From a checkpoint of a small class-conditioned image flow-matching model: arch uvit, norm rmsnorm.
Rows from block 4 of a small class-conditioned image flow-matching model, named by matrix and row number. Rows with one number within an expert belong to one neuron, the router's apart. Each number is 128 + 32 x the weight over its row's rms, rounded and kept within 0 to 255. All counts start at 0. Numbers have three digits each. After the name is the row's rms in percent of the matrix's.
Before each expert's rows are labels from the 100 images, of 14976 (inputs lightly noised), where the router gives the expert most weight on average: "colour at peak" is the nearest of a few named colours to the mean colour under the peak; "peak at" is the part of the image that holds the peak. Only what is clearly more common there than usual is listed. The data: telescope images of galaxies (Galaxy Zoo DECaLS). In brackets: how many of the 100.
# router: router (model.blocks.4.mlp.router.weight, 32x160, trained with AdamW), inputs 0-159
# up: expert up (model.blocks.4.mlp.up, 32x160x160), inputs 0-159
# down: expert down (model.blocks.4.mlp.down, 32x160x160, transposed), outputs 0-159

# expert 10
colour at peak: brown (71)
peak at: middle left (35)
router.10 092:121155112089120187128110197158152181157115136169080141156161130139161127111131132074122137143127117121118111148148093124130130058121131162081154104171116059118104149110122094086132110153163122134117149150089169143101095120120158126135119086081111138121183136114118155088087122199179116072092143092074117145117112093168118112170105204143169186088117123130167190201124086161132149142092092095151081207105153190105129105164090122182115120104112184131209138127161111187115145126164139
up.0 095:112145047118113075170101081150145105124119033155145155102074105136122163105138138131129094155152085100133137135150128131180149150141124161102179107127109172128095163130156085145168145137099161170101125097136094114130110150034156149142123109063142114108134142138072198158171134119158084165148155104200105175144131129186169081116131146112128088157158127156107170099143153148138151144130106186157119133143088070128085143139157121108095178105069103122158164178097172057154156082095082
down.0 093:131140134124150172098085097160081137117137175170208122117168130129180176150139141082177146174108136136128081098127148131116113118103114135129141133178178150142130158125161118107118127102123085060166149212104128147159149124116107136095151190174107148121097157142179100112149078090176136103161179145103118072135089127069143145145099114103164154106155147194100105125148089102132074088119146098076117150051093184112160143136154119123112135200142119148138190045157135113108170081148184
up.1 116:131122124109100129191156126166193108100169185137172096124102057119091082142110051157094120121084188154129107134131131102145132152142166092151166093082135103089077113124068129145129143166136122155132105132110084194157162115130117121121135155094174144115139117143141122147117150128168141148153164114103138149076179065140133130186068140121162110040150135118089166177143156148128112099133149156117190047058102116112177111097191063168138100142152149107133148113136188147181138120114109
down.1 116:156205154065165186145113138106131128134117103115125122161090131147110166139139140137138127107099116110106144093167134109141113141091114157174162165134077154132123133119124172157053116062077170054139139174138122125087121092107076147136081122172125064138200137136123092127103122150140098135128044148189090118138095105120155157094121105128106195131105098142154114110126144124142218088174109160166103162153107149147084146107139098148159079105068115137089170114147141144143162099235150
up.2 098:116136121117110143118112180136136136065188193122141093084154147190176113153117102151172132178138166177159167131101167125138117105144089144138053090118146129040160128168089123153118104108146118134138148137085190145156154140173111180101141156093150138091103124096148178139171130056118152101091098150134148121097130082091185117114155057098164115151132115080170100134134116209049174107119124122115163181118117063136123127108150190118147144164145090130119123113163184159123139133113083
down.2 103:148147164137126119150120138064094073086152112100164166152143132088216137127130124092080139166107124165149115158102078149139156116165127126175147135149076147174113100137072138064168108132105156133119124058155183119119105150073159115094087165119127074182062116086113106055154187120125114165132146063113082159132138120184167133098060129168129127132144196136108172110095127124111142069107128079163093135093076123137133124108105088132120128125096157063111093133083147159132134089134079
up.3 124:116122104085127102158099130087126072091145165089182129096130167148106158134095075145173175084141164134064094085140098143148165059098056054113136128084116141132121164094151121097154146115124081100141197154110115146086099137096116128134183097102065087124087120079136135098121067100117101122120088205167126088138131152119176101079106179152107140079081120118102156139089181145089146122086143049107111143123115192126142172093142121100129094149136071143101137125129100110176139116145128
down.3 122:176079167124109134142178126114143173169102130174123174107142133093118169138186096150142178135144109175110079148174109147095129121174116076138137137143143098120138113094131113129136107116145211156138173114192118117157142103123097191109146149125172123118137136113179130172118183154108125114133197089154115141154107185146088131119148118123091117130061176129141159163087136117131125124153116172182166081160157096123071094189115136179132136119124213105179138165106144151175161058184214
up.4 095:119187151123099109164119107161162124130087115164159120112113127124101103141069156115147064148095136159159104204121160054173050192135106134137186100105195107114105157117118101144131165156073124139106086140121056151144137093102074172127142111121147124121156118151065100106134117046151095118142162123135152090113136132122101101126111108010107112166084158128130133098122103124126177100129095159097112038078150161105143138154116159131128138096144111151122164115123166079142177134183137
down.4 108:187133124107124168105114096119096153164119168147108097161082112169164188149117103101081040061116092081108166115105116147119092208105189103130090096170134117137105138109141157157111057130076094192105119166063124173096103071152070101165128158119098070104147131110158095129137077146113137149130115094093183107079128127152125158099178059135128115111105100087107168099162135187112120174094163130123144181155163135129133131137141084118092129138079148125086119159142169099140115159130133
up.5 098:140107080106132136062080097156090139154122122064119086148143089100075080160148157106096166150107080145174138165141107114145218093126136115113161081168116170126076128116129129125127102118128093097185079119118116102152122198188103152117094121120125161171117161086138138096174069060112187151075111145104097158125069097086140149198099166115180123149116095086089091135142135147146143127169051106119101130095063131132062105127125124117142153139150134180121112139120146081098098112142098
down.5 107:117167109130145121163070117113134072146116118096130181130174131127100168100166151098087129172150190138126115120157106162156085140105145159095197184090136169148089156090130110113129092149109155145070078103109112120141131026157081125104182118109165125102073156127144054126098142093115117167112116092094163139103215155116094188069065135105101113073152150133147097102120166069142076122126158115126142110141151111117138138109176085085141160093091093088129118121096069078109143144138112
up.6 108:157149117148129157121091147074064153154173158152160163133160144122118059191095146091120087128100157157067142125121175114128166113102130100118129152141064107104146195102089147139094100114124121112174158135125053137054113115124089141147123196147103125086142207133130167140114148172093159160164111135104079107072133089123126093099080158097152117146094055123121079151116187119113159162167162088112144136095101156130094144095159172134104113229153096115130162139163113163158126115174129
down.6 108:069093126171157059163169098138164140150129129107079114151159092128137082105207146158104187146164075091083107166125145110165069139065111149105164130129151101172150098129118096123121126179168111131136099117162143152144132074134129123147084122123136108170154131122102185129122204144145091129121186192126093103148138164139090176082160103129124147074138124119069142066121076106142222130086125127102155172178137121129181147120079129140114094155164108095123091129139093112120155133054152
up.7 069:114118160152156130161144126139117123075122104137155169130136137137112124113092172169104187083156106101063111122144101082172128102113123084136115157160127087101153201196166120175089093083141118140116110102090043119099126098121155150168179108150067122087129135167095091028135170131108149142128066170155131130132145174149103121110125145170143145134078118142102156168073152140143049102180155102123121135154129146143122123144074147161146040107100159100128092078175076139181123147111132
down.7 075:180068168068096114123141114138123121130102099116140088160137188127137062096115129111194144104095077098172099109157188123131167069140147120174119145135123174181195145160159119100124144112146141149151190109147203129143175116195071141115100093136179092095099105158152188159086130103128112124125083131107127058175144162119160072139192108146117106096160093117106113092126136135118192142143144142141089128071126090083127116080094112158121193095106091122108133175116119076122140113109125
up.8 076:076104129112152137137146114105141137144159104130154100144147078187185145119116175102123096136161116139132139154182153200139138120112082124165130100088077118120130124134134155143130154136110133087153110090103140125158136128175090097168077130197108168192118155107141144121111162098085084102115086122203090136093240136108087133087066131106180131117124126121095052120127190111177133145155137118144145100101131105133119151106134141169147138170150076075105132158128180181105219054107148
down.8 076:136213109156122168145152119162177084120127095122091108102118153112136209145161124127086211147049126097144108149069143081149107067116103169088140160078123076123168081071095099124128070085163147119106142131162101112157093146097135146110165083110148167142121123110173178179109144067132159144146199178139114125104109171130131072147178137106189092175097164098121115176145074141123112134102132155179158138136160137108124150088121101118116158093138053147101110111116117110122142117151114
up.9 122:112155141150162130183108107162140078125134170128156176091165137152139090114079095129120124101073055105160123119196070085224114144132141148114141135139098156144160095135152121144142121192122111081139146161156133140087182141121125101158125123143152133085187129158141107134124168194157084131111107162102117134071108141139141091096120150160087147236137164120114114105142138160094148150095110177111144114162106080144071071111182146121147090111134192152178096133167204118101086102158107
down.9 115:157086079071113129085160156149165050124137155093172115124091144112141119194145154146132114181159108115063120091124137093042117120163151114101116156119143120110120155145121102121132139056151111148146157122046133043128100140089109092143128140171096154146101110126106112141108115141113124092142156137118083096114149083119165125181057150127117139104143080137154093182146087130138163117118106116188072099139135132201085089133103102086087123116151113109053155157116152131187058080105091

# expert 18
colour at peak: grey (50); brown (39)
peak at: middle left (44)
router.18 081:137105108075145133134151154091178181134160110142125098155138071100141168123115170064115150183107116156174151131131173106070119138157091153118094140160170138100107089133138089081161130158143167140125186131120090135081183099108170117090106157109103116115132142133114066134127143193100192066157122113034156150125061141113132114135068191122136149115126103123114188132086091129137137118093082125159137145146130109134080136128100097120129173076075156152196096099207161121169149120163086
up.0 096:141123147132081109143124138090178095099075129179075133114127115108095162143127099082099130172146136133134134123147159110156133185117102114076049141059080143173144096125136045148161081169091169116093114102063159164119119174122151083141136128112113114142130192102111132094153123125133113179124131171126075160094190158149110044158189146115116180153127113100152092127125098108141189087148158090123159146147086078126121184107098108076129136119162093088176122152188180146102111086132126
down.0 105:069074118119110110128102106097143171151105156112096167120131164085122070147154103175157063118179188137076109119159085121171159180179108120118131097102110084131148082179133138138120145099181180080159162152160142097187079185140099142141114142136146133092110056116078115131121121148119088028147131071109111135168102141116184118164091141141151134171105099138170126142107139166104113150123125166130119133139168095089126135157139147114099147141070131134154057183079173169134082139175161
up.1 120:084158123169170146075097119137172164139164154078091191099129125076132133145107155145131173134065065099191120125100142191160152115138069097116119107064114111159134139118149112109144113120153075145096159088169110104064113088131077126073112125113139116140192104174125142118143168133121146084124039118120085151103099071130171125116127084192123076171150071127095132062091136114100141145120154138112097127123136139140090140118102119130078201152067150099096118132127091137165109114138065
down.1 116:136126092090152143139108093177163108138098118144149121145125161127146129130091160095158151117127124121142152122160172167091123179127185137118034198130149144109155138132110117204091108088094134070097170156067099127183064070105134129164118186103124159150086114156090101160149143108157105154142123097097211133101128152188132104129162081051132143165104206175150146155132169102110159070070123112117187133111124125130145117190123140170168150124079138143110149106129165098174108155131135
up.2 120:149115139149094094119203166172185151142181194058170106101115163129150167166152092139172111128161099149113086119140102140175156120149102166115124057140141137111124123139118166105128129138118164143151131092134078188091110161075141079147110139066187142123112137181129154132118109144130184085116108137138156105108131118141113155094166101157168155102077107061172144134184068105071125127138030149169136143185131123139126116135124181145086180085134157118103177113085114110103100170121080
down.2 121:143133116120073143150111129180104090120124150139117153161058165164112070140116128123160175091072155105110127102135157199092093103117164085103112171150090051109130123090110106153150108141134081120149143114105109153148121151135162190167113024091070148076104113101059159154167155142139097148169190123167125111141113165131121085141120157139100117133081114154111109111135168178100153142132155089159111166146163153096103162166129080200123062132138085147133099147086140098079152070097149
up.3 083:082129117148192072107150145066131089122112155088166125151115103153101121110100178130125097118086151137115079154145171179167100134174153143151104137048138163143136082136072174097086132158156144098155118092141129124128149099052171111169176164091127142126155141129075095142053159065097143114131108163154131077104173077149187144086077080106114100120079128176113126196145136135120114174112118133157150132154148141138081204143123107136138064148125147146168175157097127149115186160138142
down.3 074:126040077073139172110147122067091162139125124165157120098137145137109145106187145185088135166155097155181134135147112133108125098182123165128125142185077134094115109115128093105111109106106123208128124095075073167074162147158095184113132177146092091078088142129177123125176101128139123110146112174103094110129087118114061115152147131179059185159130186118134147064145106129123112087127136113137136159101109156055180159172114153116140124116128131097186132092097147156164106094088098
up.4 103:083149115086138155137157113154124134097125101101149121162079154088119137094103089149094127127164085135146111102124076169213143120124169116077101135109187119122150124091157119101133134050151116156111178130098148162117142106075124180141143150149106096095155080086146113163132155120158131080120080197140110112143091083181128151124085121109143134153151185178129122146148158068080120210154202121105073155120143112120067158116161056133155101121132130158111184026114101130107104113109154
down.4 101:093156138180103141080177123099113137132135110103092173110187115127083148154148171128122068129115152128143165112052137106137094141126092164148062160096094100121101102136127090131193103102107057076102077129153172094144151129138138147151179170156125131141140085118065231101115133114129120197157117154123148174162178092176101136112117119132148184149092072136111152191109164197133142135088145107139161083146132152143070086134109164124101107188168149144088119153090121126150159108114155
up.5 094:089151135163134126167122155121154136102095108144117149119082125122167089138184087136111151112138099101109124146098140149215126095192100177225092118161117094159106191130121101158140095131120095117100122074073133191152101131128071156123177130129140081154185111118117219149130120096141095118172127157118181127061089072160121105145130113122101135137107156115117138125140138149128080115071168079146160097135129152032128110182155062146154151130190167135134124130077113145123172130150098
down.5 103:138111126122139139153133151068071132148156106068187077130116136119116130159141141144099151197151115095083157102200105145111177082083128132088124127050115113123160170100116144107118115174127142117133144171116159194143142148152091174063134170088101174120124103122124159157123076147129142173145153153096158171201124108126152133152141128119118180079090126127108098093102147138141200150147153150139160128103129144109138127092134083132194139163142161140070143080170004139076158110114157
up.6 094:093215097089100137124128150145196122112161080134140118126134161127087158147151128168124117069111149099106096164151108039095114178121094133073153130111074135182144128122077130092102097140117090209101133159098145081115133114104075156116172162122140131121099070138109164172079104121099145153154120131153112099130164137114091151146109115117118138154139054123120130066163205190128090164095166106069082100165095125059165122158165132098108119095148099144143146127104187150145172113089140
down.6 087:176106133086086129125035104106106108167154155104087159142081078102125143152098136191110150146133118092176073062118127179065076078152159088114158074174136143130112134119183148146145199071131127099143172139180187157171143143141171108133112150113124118112163165085080135096101098139107098165154126147097115146154043165183071120161099099147136156153139159125120134120118081124092132163159119100141142135131102101122114111117150141135135115112198197171146124175133113094187108121123095
up.7 113:119139148149059128139131199143130166082074107111109151137147113178096157108151114150085169086082125170147130083167133123232117108151146109080168131148133114074114124159077120172159118116192136147166159154144160148125135113146155092132105133050146071192125100102094171152108137084127105105126091150145104131160148106078109127072136106108041127132156116091112105125109167185149177135132136120184177110154132144180150191081117132100140099103111104113132138121079152080138130066107075
down.7 109:126106109132144117112094088111153150133080094109161130157081132141119174066186105075124187134137115127132127128151202169142176146157104165125104127069124115124114113114080144179081133102134105121098154151098173104182186113144114126092052147179126181108157122127139163164128176154106170133113130144136137035074155163102162116061087105070143094134125121090101112143121166076158141165103132183090122111108138143176082118101084096154125186091088153141108139096159141167203128164163101
up.8 079:102135126139122086112139161116146152119103154147156109145128148183085093158171157147123077126101138108100090089119057116171113125121204053109116077150074143115104076184137148172189173096127132092151096114121106057138111070154159105123108135164103122161120081086136153184127090082115121126077034119124120110155150178142097124133116122090131145106118120194076125100104149146057108084114171078113115145133162155134157194153165156129081089178115202123146107107111124150124138102105136
down.8 076:139130099107150143153144107107086162125085130100156159101123097106150105095125104132083131108128126161142131226077079113129165146084101132108117130179109161098090146088124141154065098136120130106143155064153152134169142142140155135106179107156133169154140170187141127093170115127128158072162142091098086189108150117099080151189139166124101078132209132105103097076184094178187144178082088180137182097113153174086121121130088138171115146179142120185116133120118090066129082145109120
up.9 088:147142131149104147104099099109136120159136131125184091137079149127108148094142107146074156095135095088157145067139121196158108096170152127101180098139151134136107131113132140109103152052099172178154148132125145157122161135139111083099100149129109105108191128138074129113102131057121122159144120152127158106206094114096157128179122151196151081066066082127135084149178197165158176129077173098095083110055110119125104145117100167060072158164122120177145110119131148159100152158083091
down.9 096:151163170074133136123120067089091108170152116149163065089090127170169087119092131136158135194138114148162124118166106178137152097105129169187151126122100113136094086158141092171116058153178130119171132108161138092111109158116134157191093162115132121187174113154124111177118164123151089107124180090106151119117136103104197121152097141090159144200119104168118163171163134130170098185107174136180159141191083172101159141135067095151118105126133098088135170143101112147070065110120133

# expert 11
colour at peak: white (63); pink (26)
peak at: centre (98)
router.11 273:166098158156137150093101144169107117142133151101137095069077190099071117138130124144095103124133138130171172112121177122175083188085117080110152126134140190144097089135153136173097137094161114115101111145132115097130127140113098061161110065103132098185106110090053120155151136046130116159130153100146109148151154128092122102132181110080084107152129069125115082078109181084143173093141065166118161089105129143109083131126119154130078072168077135188133078078154154080110109122169127
up.0 110:109123111069087110052129147091102079095127176101171137078117137151106183134136133123133146085169173109153136069138153111154084120105105125156140105131139166170150133068176110129117200060144120107149118136124138148096151069145152122128136148047116189164111107122081099069056150150163130091146105171129138093143150132116114158152138129155151100113123126052151038117102134157056135143065097110084142101152175154101116101150149158119172157099173143151130187107087104124115141108157081
down.0 121:162109158175145110174134124123148163156093137097158085137155102117125099159146108106126104227140136162100111140096101175096149156090146079084057152114089139120101122195118198188156098135114160177080113113141115160152147114147065110144105103203107109141145101140136161165157085153111136111112117135171074146137111137169150155106186117116125156097117146158135147172122102123114104096126158152129115125169100066098101138126105101157112064179101099191129090154209200094178097162117170
up.1 108:138133149166108141133152186168131117141184141070148129126157149101127133151064090134154118184118094149102169129178125078128149094126168144123104081129121187089116100148098123125118112173178134079161141102193162084159121131134170169077147099097143165185091116119134119155119129100125140141121124137115149159115154112106172145073178107082141121043058110079127148153116087108185115124097157154110064108168075036076159123103081084066131106168138115112188168115157116158137098119117153
down.1 112:067123160139125137121142104056159098113087106126136176114106158171092182144190162127086131089096238086202126133103121166137091128147098099145106097099197093153105180130136111096143144145140112141095095120114168154091132099090104167092215101131128142079135126091117107107133092095172093149145113089127107068169115140104089124181138151233115150132163178132134117136151122084108135139150112109134137178116106138091088105188134161154162142092109119154080108109098110117121182155139131
up.2 084:114128119099104127086121090137122167098144087110121138159110090096110148176170089144120134083024064142114102154142143184073187084092090113154166127166052087060066128119112106163114199132142136150080115175150079107158117158159140158168138103121115149125166136106100090123127146187082119082167167156138091085136140148105071184136102169138123085121097161171125107113137131102020143117156099119164170129117137110134179119142143147146100167160099098150150155155134129150125110099110136
down.2 085:180183158077171100151138147152145088139098108101092157132205122136140156125075116146083118120192112106102096119181092136173115178159143132158129190167150129167188051148053140122129090076092137114158118100107179123109088122076086100096164172106105105129115140093150094081105103092113192148058135102147096135144113141202181100154155138131132132125144135111157101102097125156190092112085134119137087178133155068087130121150110145134113118085100166076142127148142152137160129122157079
up.3 103:131113138107119128157124122101133124139092102108148169071137111113137103134120144117097108111161066097138193140123144134156112123167128181073142078161129115100122109125092129129183104169198166206122103127145117183152104157181146107125125132143101174114164111193117175149159177162116115128070147163143123080180110102071140180149157187138121118126142116094154163239163160152118100139109187146125170130105124059094101098153127087100142117135100055085122121196121090130094125059096115
down.3 102:112124098155100128147143129181124133115184176167138138128110145176137087090179161055133190107155164064145114105095103124082082131090139098216112166120145119177135085094081110163172124120056113072162137117101158115107155119178118137110126111128094078111105161153160127087092213117140168135169092089145136135145134095140148166090157110094128156109177176178137110104142076145149138119116116115164093151126181153154120166070146116135150157137184193167072167100111120101175102141144117
up.4 071:130131175185146133084076098169126133143113189111131091136111130110123109171101166135125106169105180086149139086087116133149165092087107112089116190139174094172059153161096155138143089105129145118125116124122177145084173173105141121123183155108170078111111136117141059123139035076106105094142122140155141117145167104167138156115175140120139148180175152064113094115126167172162162117162068156161113121072135057053156133124128128124133136135113183096088129089090198128114163137121128
down.4 074:079166112123163129183144096083124097162091093122109146137140124168146117158125144173128095116113129174137135120191147102137124163106111137165141082069124179091108170138196170108055107175140090130133145153127116135120076072135166132127095165132145189127104156166174130157120164121172077119167117128148152172137128154098085134165112167128093142084126088148187156175137146140126125097123169083086104065163162195216155145096144134082108038117100086139104072121174120121099158162139139
up.5 126:112126106150157093131088123113161120111088109143082126138117099146150117146135156130233098113146165120095081113092163098075178117173100156167185128121182056153113118134131134161156141121126103152091108106119170121149102133107100165194173190146093172103088126102089161155136186109086115086112138118155106149116109134176121100112132131104169163145163105152141152076161154084083176126091140157155160071166133118121105132117125169149119115088196074055091179180108161109102133128041106
down.5 111:108135102125110157179139097120163157112126154150159154148127098064148155171188094104098172051202141126133138127111135120154161116092110138096138134157081137144112105129090084094119102151211140149212146138163114076112115081169086155113103138167157123117188151153147134138108178128132162138169137107016093109124137083131125189099142158193102096105139117120123087167106105115198114078107146089124123187137046131091153129141122132160146185124119120100136160106111108069108099110130136
up.6 100:142106154128138187146072190094130141182151165161087092136141098178151072114103102139149188169056118137102165140106146180131110103105151083117148110036123136127143139104146138156139153082127171097081180130019136127113139201135102130139165133155138082117152135122061183157135158181121149146099127139084107137170140144089127178075164067114151113109106092130149132166099137116164107111100170144110107175143067116092138121112141111113144112071094147141153067101097162119119117097123108
down.6 101:120125061126126174122106136143151111143135100191161134105100159143137160109158097145187102133079113140133188123116087087178075096164055130118074174140141139134113139085082114124144150147131098145205146161195126160142163088116138168063111079115081136118113071056151118191159170117155097117157179167149159051140097102147144084157101121138133183158103116132136163155077081165107125129139136098125094140145157083176093143170162174126122119135093179147152123154132083147136126087085095
up.7 110:143116149119123120097153116092169124128107154146111109069130128125107099159126091138083099142128165076153164031137138093114110049103109128137139127084154107074145104196147096112111128118179083125081095083029094116044117134126117191142125122136129083158153092142102162146097133137070091120115149083072165156126113088169070126127149121093108116074093101125179079131154196112166182109102128145145117108097184170149130121138197113172145133100151126079147113127102126150168126154093111
down.7 114:152164122165096127103070051146093100053097198147131153118093088165177111164127131123114147160133121159179112127133103083135182101167178149088106142130124132108082094128187142148141096125171129158134139143165116121146123110112097110104074144147153124093151134078119143097128089139060149151118159134114174101107147152140142098119108085122146157095051137103136089198074098137062114164196069089147139167079078136142116126160074063147113147125109123113152113130108090107110147065202141
up.8 126:123113114135064084142111104184094101110119147182124088127169148101129124146114205212153135132137100141196111183115157100191138149147166124217125162163150139102158153126111136123069120165076064106113099140124118143093091134147126135135144173071149150122160143118100156106156168067104136163153098141140111098121116174148152070104128110073127067159185143050085138106126096195120102113156146164106083139123149100127139098142146139128170185144112153126171154121106068091155153151079115
down.8 123:114087095123163159152093198111095128148073089102098115122136145112191114137112135109116062157124120121099138121027120128119118122146102147071120109109162159152128180103098082132191145183122189134139164100146145138116172189071155133150128148109148100114080044112166138127130149183116106088112181092092163183176065137136127169108098163149113171215152110172092155123118177138164143148131103128142131113125088164128131103108094180099135080170102194136144142104090140118119128117123170
up.9 108:127104094100077127139111118081125080114142102151168173154108116127161157137117063133137133149161149132088101105152173167174115193135138116165137126098085121122163161111144116083151153142134194069060185103097118172137164126163108168161093125160179126092038102121167190159219143164136109123158135153071141195135137155111179163039081147129138126148165157139159166126108164177141065131122150127126145131099113112130155157135060151135108074111152113135093132128163153165147144104112113
down.9 125:115146136110096110093136087097195148089138180148128105099137131141149102138191107129151129106092182111108114153069115134153162055147148130115107056140133109134107087143142125088132113131165153153124075185175129118200130103128101166075093185090117104181106090098159135071180124101097084130122073104129195145141122143116154159102144208133110171110073154157136131181124051147101154097070039132123114104173103125110144124134138090170148154092134138078094130112123112133097070133129106

# expert 12
colour at peak: brown (78)
peak at: middle right (66)
router.12 077:091104161101128184117161143078119193127177136180111091237214109142160140154109145123168179154098162132152107136069131085132095114138139081112112108163114099167059148159124126123124137108157173117131168096133172117069145124106165089111154132111116120128223137153115123081090150167180138115143172130156137091125114154188123090152130156129116143155104132142154149173082186156075129131161123133149103143122162128080143098108127081139126183098101131108147145199182146187152098122164111
up.0 098:182109204095133112160118079129141120135134154049165108168081114153165145119155087159062103185121074161162124112075113129151197142115120142133136141082165177172135154121168160150116155189053125082123141147115055127149105145155112131103099137186096129126123151126174175044114112143146187141118111087122156140163083159146152110079105130160112164114128134118080079182148129110118122147172124153138127192149061149121105193141127149152137094141097119133150083147118201130109119130104104
down.0 096:093106112146102112129099124125102174158104089148113107120162160163153120137062133126112169159129176082132048141123131150153107134112111082163096112101073097153142107162036149125103138082143139122110125073129092192069126073094109127145087105120154077141166140182149143130121068122130127136122127154103100080161144165072177116150098056102140079099133090112166141121163109145103121115153091156112073112131165103124110078064122136179111132161194130134096169076125102085103142174168211
up.1 091:055121105100097148142153129112063150086105159162189140129114144161093071134125143105107137080130145130120092128191213121123198075135182145135127121109106090124114125139105140150141066102113157156145125140064134122098167072142142140152159112215099097145090117073071139157096112089129067162118176111128072143115206187132104111129079146123135130115168150157125121139093115142183172170106167195153070097151114156098128141131106124121166077079136138153119162154125130175122088130118141
down.1 102:157145191099148118110137151132189140138067117180140155087147186131148106123094166090155064143154124077137146165044120103091073116164147129164138110143155123129144177080170128121171144152158121155100040176194124122135149098122195121130111158155152093162160119130163131088120109145097218122141148102156126101108143105151123088170159135104136130128141156049128162086124130139103174104084209144143141121140124035147139117057150142125156131102094132160106088128141105098098154111124103
up.2 115:137118116084179138147149140097158126166120115095119104145108152148145131131107114099117159145120159121154194172165096165133117105079084079104104053082078121080123072107140153137168151158133129150156142118128082091108165124125163088113102180137118188136109129097137108136115126092119077114093173090109104116146113170168103131126185153198099170117122125089075151116134130095127148101113101120100157105145096118177156143115047126060176113159164071093206209186153158172159103126197147
down.2 109:142095169165099132194090120189160131084112168134079140106142156132087103118095140151086078136087111170108166125103117106125122179126137081148113150227136115142137168142175115124154176107129074146064127105130155150092162117141115062098163130155125094146107154109063104100131132101145162099164194090128132101089099112124134081144124099133150127113141116127133152154096050131147103151094182115113124179102120154084182154127171139105065125098127181105128094168176205177107201106114150
up.3 072:195154125126117119179104094136114159152103138116231141085106157080198152068175126105104123064150141097128221155152076161171112122130140190155126135173149130122131130131110170110163085103156137118146125110121104096166162090065210151115126138143104117097127164105122063172174136055170080139125128134076106168101113084141110152148129058097156090102090149156129138150155121140094186143146168135125108132158150132086105137106128104169097143125064144169079134110144134105139141143122122
down.3 071:174113086107098187103112164082142208188131143099161115178127114163115098107099126170059109152105182075166074165133162145119115123104127128129093201125104114141094115112084123144145125201120140186129107120099129120124089147079086130095108087111088113140108078185131107068063133134077116121045100072107113131134164153104136073093141091120106123092092152128091141136129153089098174150155118121151127130155130122108129163112163181107149108122199137168109111145175105116200091143125167
up.4 078:173172100104105136133163145102133139186117147144142124116117094135088087107146187085087152095132193058087094171131163179175128201076101105112151172123130151102088100148162096159142125090060148111101122135082064095124190127126083101050136127101082111128162187130129131134126184125103126133146142168125105150113135106154143163149132165111142158157065158092158138132137126131138167162070103111110179139081150113113156086108131107080119134163155094166137196097102160107068165116152065
down.4 076:136072146110099129147184097125107087110085097136118166137140152127143143168127101131129150124208097118103105120117159136168104164159212165145096165150169126140085155127069115130077129113079150169153170156127178089105140196111137156128131119148104145119100119119105102179088089137087121123130134083111117171116184090138144135116114184150192146136129197176134121171183068105074099157145129134115082124162112143165181121102123072121071152053109182104126124161085096185191124140116164
up.5 101:107152106138131114157067090138141151167098081110159106122068131108124171116110130129157093170134148195149081108122111127159165157183089165090104152196078176074135138129174127179087123099139142118062153113138162161148190103162116108095135167118105118111187113127059084173163191155100147138176100095163185094126157097155110153164125094123152179124111097157117110109113097146087115207105167108141092085139137142156179174129135122107111089168169178105109161193098141128105139119135086
down.5 109:124105173162133151132125138149127148121134151151152133079119127107184113158077183083082188115167109165199155132115153205158116133121093111163095162116171089110142124140132124065099070136115146129213161183137191127136111136160125157133131111122070128109116087050151097096098154168125114112126097109141130168168200121143090077137182105143168139142136103180163145162199142117143135081125077069144130198121123130098150120125104093175121136156116143123161142081134123179154135079161072
up.6 098:136140139143101041040138155096060080140099119125135160121124157150100126130170145132109093130156125139056092163165111087186119136107171182129120120168108138133141092127063107098122097065088109081136078087140089150134116139148170094121117133101109107188142176143137113111107062125079118144176088106183147134089130088152141128150118109109180130129111118141121152105161137108057071081118123088145152206115104112155122054102181110156109132109162175162121144148151104117129134211098115
down.6 101:122121092139158176130100095128156115164134141184084079085169132126193102120077117136100116169136128110125052115114101126100135152093156097071182135094188123062134161195142127133121147177114110156120141173089179166084160142152090144113098136141171140111123140144078205118097192122137074079158131103086137118195087176077104185122120198139114137123163125139120066147153140067161098106163126116118114129119154095132135101202140202135133090153138164110143113138102110099120085111125124
up.7 097:103167026154135097101200137088103154108153126039140167080080157129091119060135146094114110063106144153095096095096109155158105181129143119115128094188142074109099128103140119146097142161164139128085170105123135080091180166133158116102081080152169163112145101143174170154142121157087123128142113099165087090129118114195169115091117135094127044114146123169123102093165162141131109106142192145101142160111125146150180098156108149085129087135091089143098103117076123139131093117127090
down.7 094:147130191160150154115116085134158107116112144116116048169149125155138131094162106159154160155171068131099173117118099114153124121170122088143129115129163142180164052140145146131137097135072158165143135189112148161138168132191086207134125146047127103058120138109128103135093144167125128121106096166152182150124126112082145096138100145113113129111112091077106072137170105152134088174140129122165136123118140040144124118166136194155164159182184131162123055132164089106076137081149165
up.8 114:119088150074113115111128120098088098106141164182139180143092085071107129085150105086132172098171122117055159161160185110120172099077130095100118150136175118106149117128184193080077153084198122119136140161160132058081077160143111156138128148192144156083143176104105194103148089077134084117124111139121174134096126121128148123134102117084107148124130216075114117089128128104106180122114111132126118083175082170168178106085159134116096095123118121101065115125151140111140132113152104
down.8 121:195157097127108068139126130205143163169116119114063127089102126155123167139188140094079096131149171115191131112133113215227101174106129156154127122176131131085074165158113129167130170111103109121115120135144157141131158109104189085128156131120100098135166113158095173122119194131115119145089117162173196167094163127162094115138170165145177148143120115109143090141138144071148124168138181124085133152143161110172103102145109130159154079143089081163114170096089118151075139164156101
up.9 089:099133118126114112126127144196072143098139140101138128059053081155149112058103154144096135094143138197104152160177134148139127142136124107163140164123171092110114138146122096144125135126191135131140105101165094148123151100121132062121139144183150218122164128029115110173133125111145167066081144108101151073088185146124115175131125149114163128164111137150123135090158096092209121093104120063135106166180098143145100121093107102143034149183094122136146115135108099089126123127146172
down.9 086:172173122119171123086148155073196060143141163099145150104119193134141116148144129140120123093129102167098122124103163058106108138145115148124147124138113112104109182178131164062141153183138108152151118157080141189115127101140090150142072168100166089104165130150134130104111170172148146175124111109189106161112132199132111130121174097168101142120096159087173147115157122130102217161155077200139166091132092113153093143053111079142169128142140168146087164109115207139144094129108114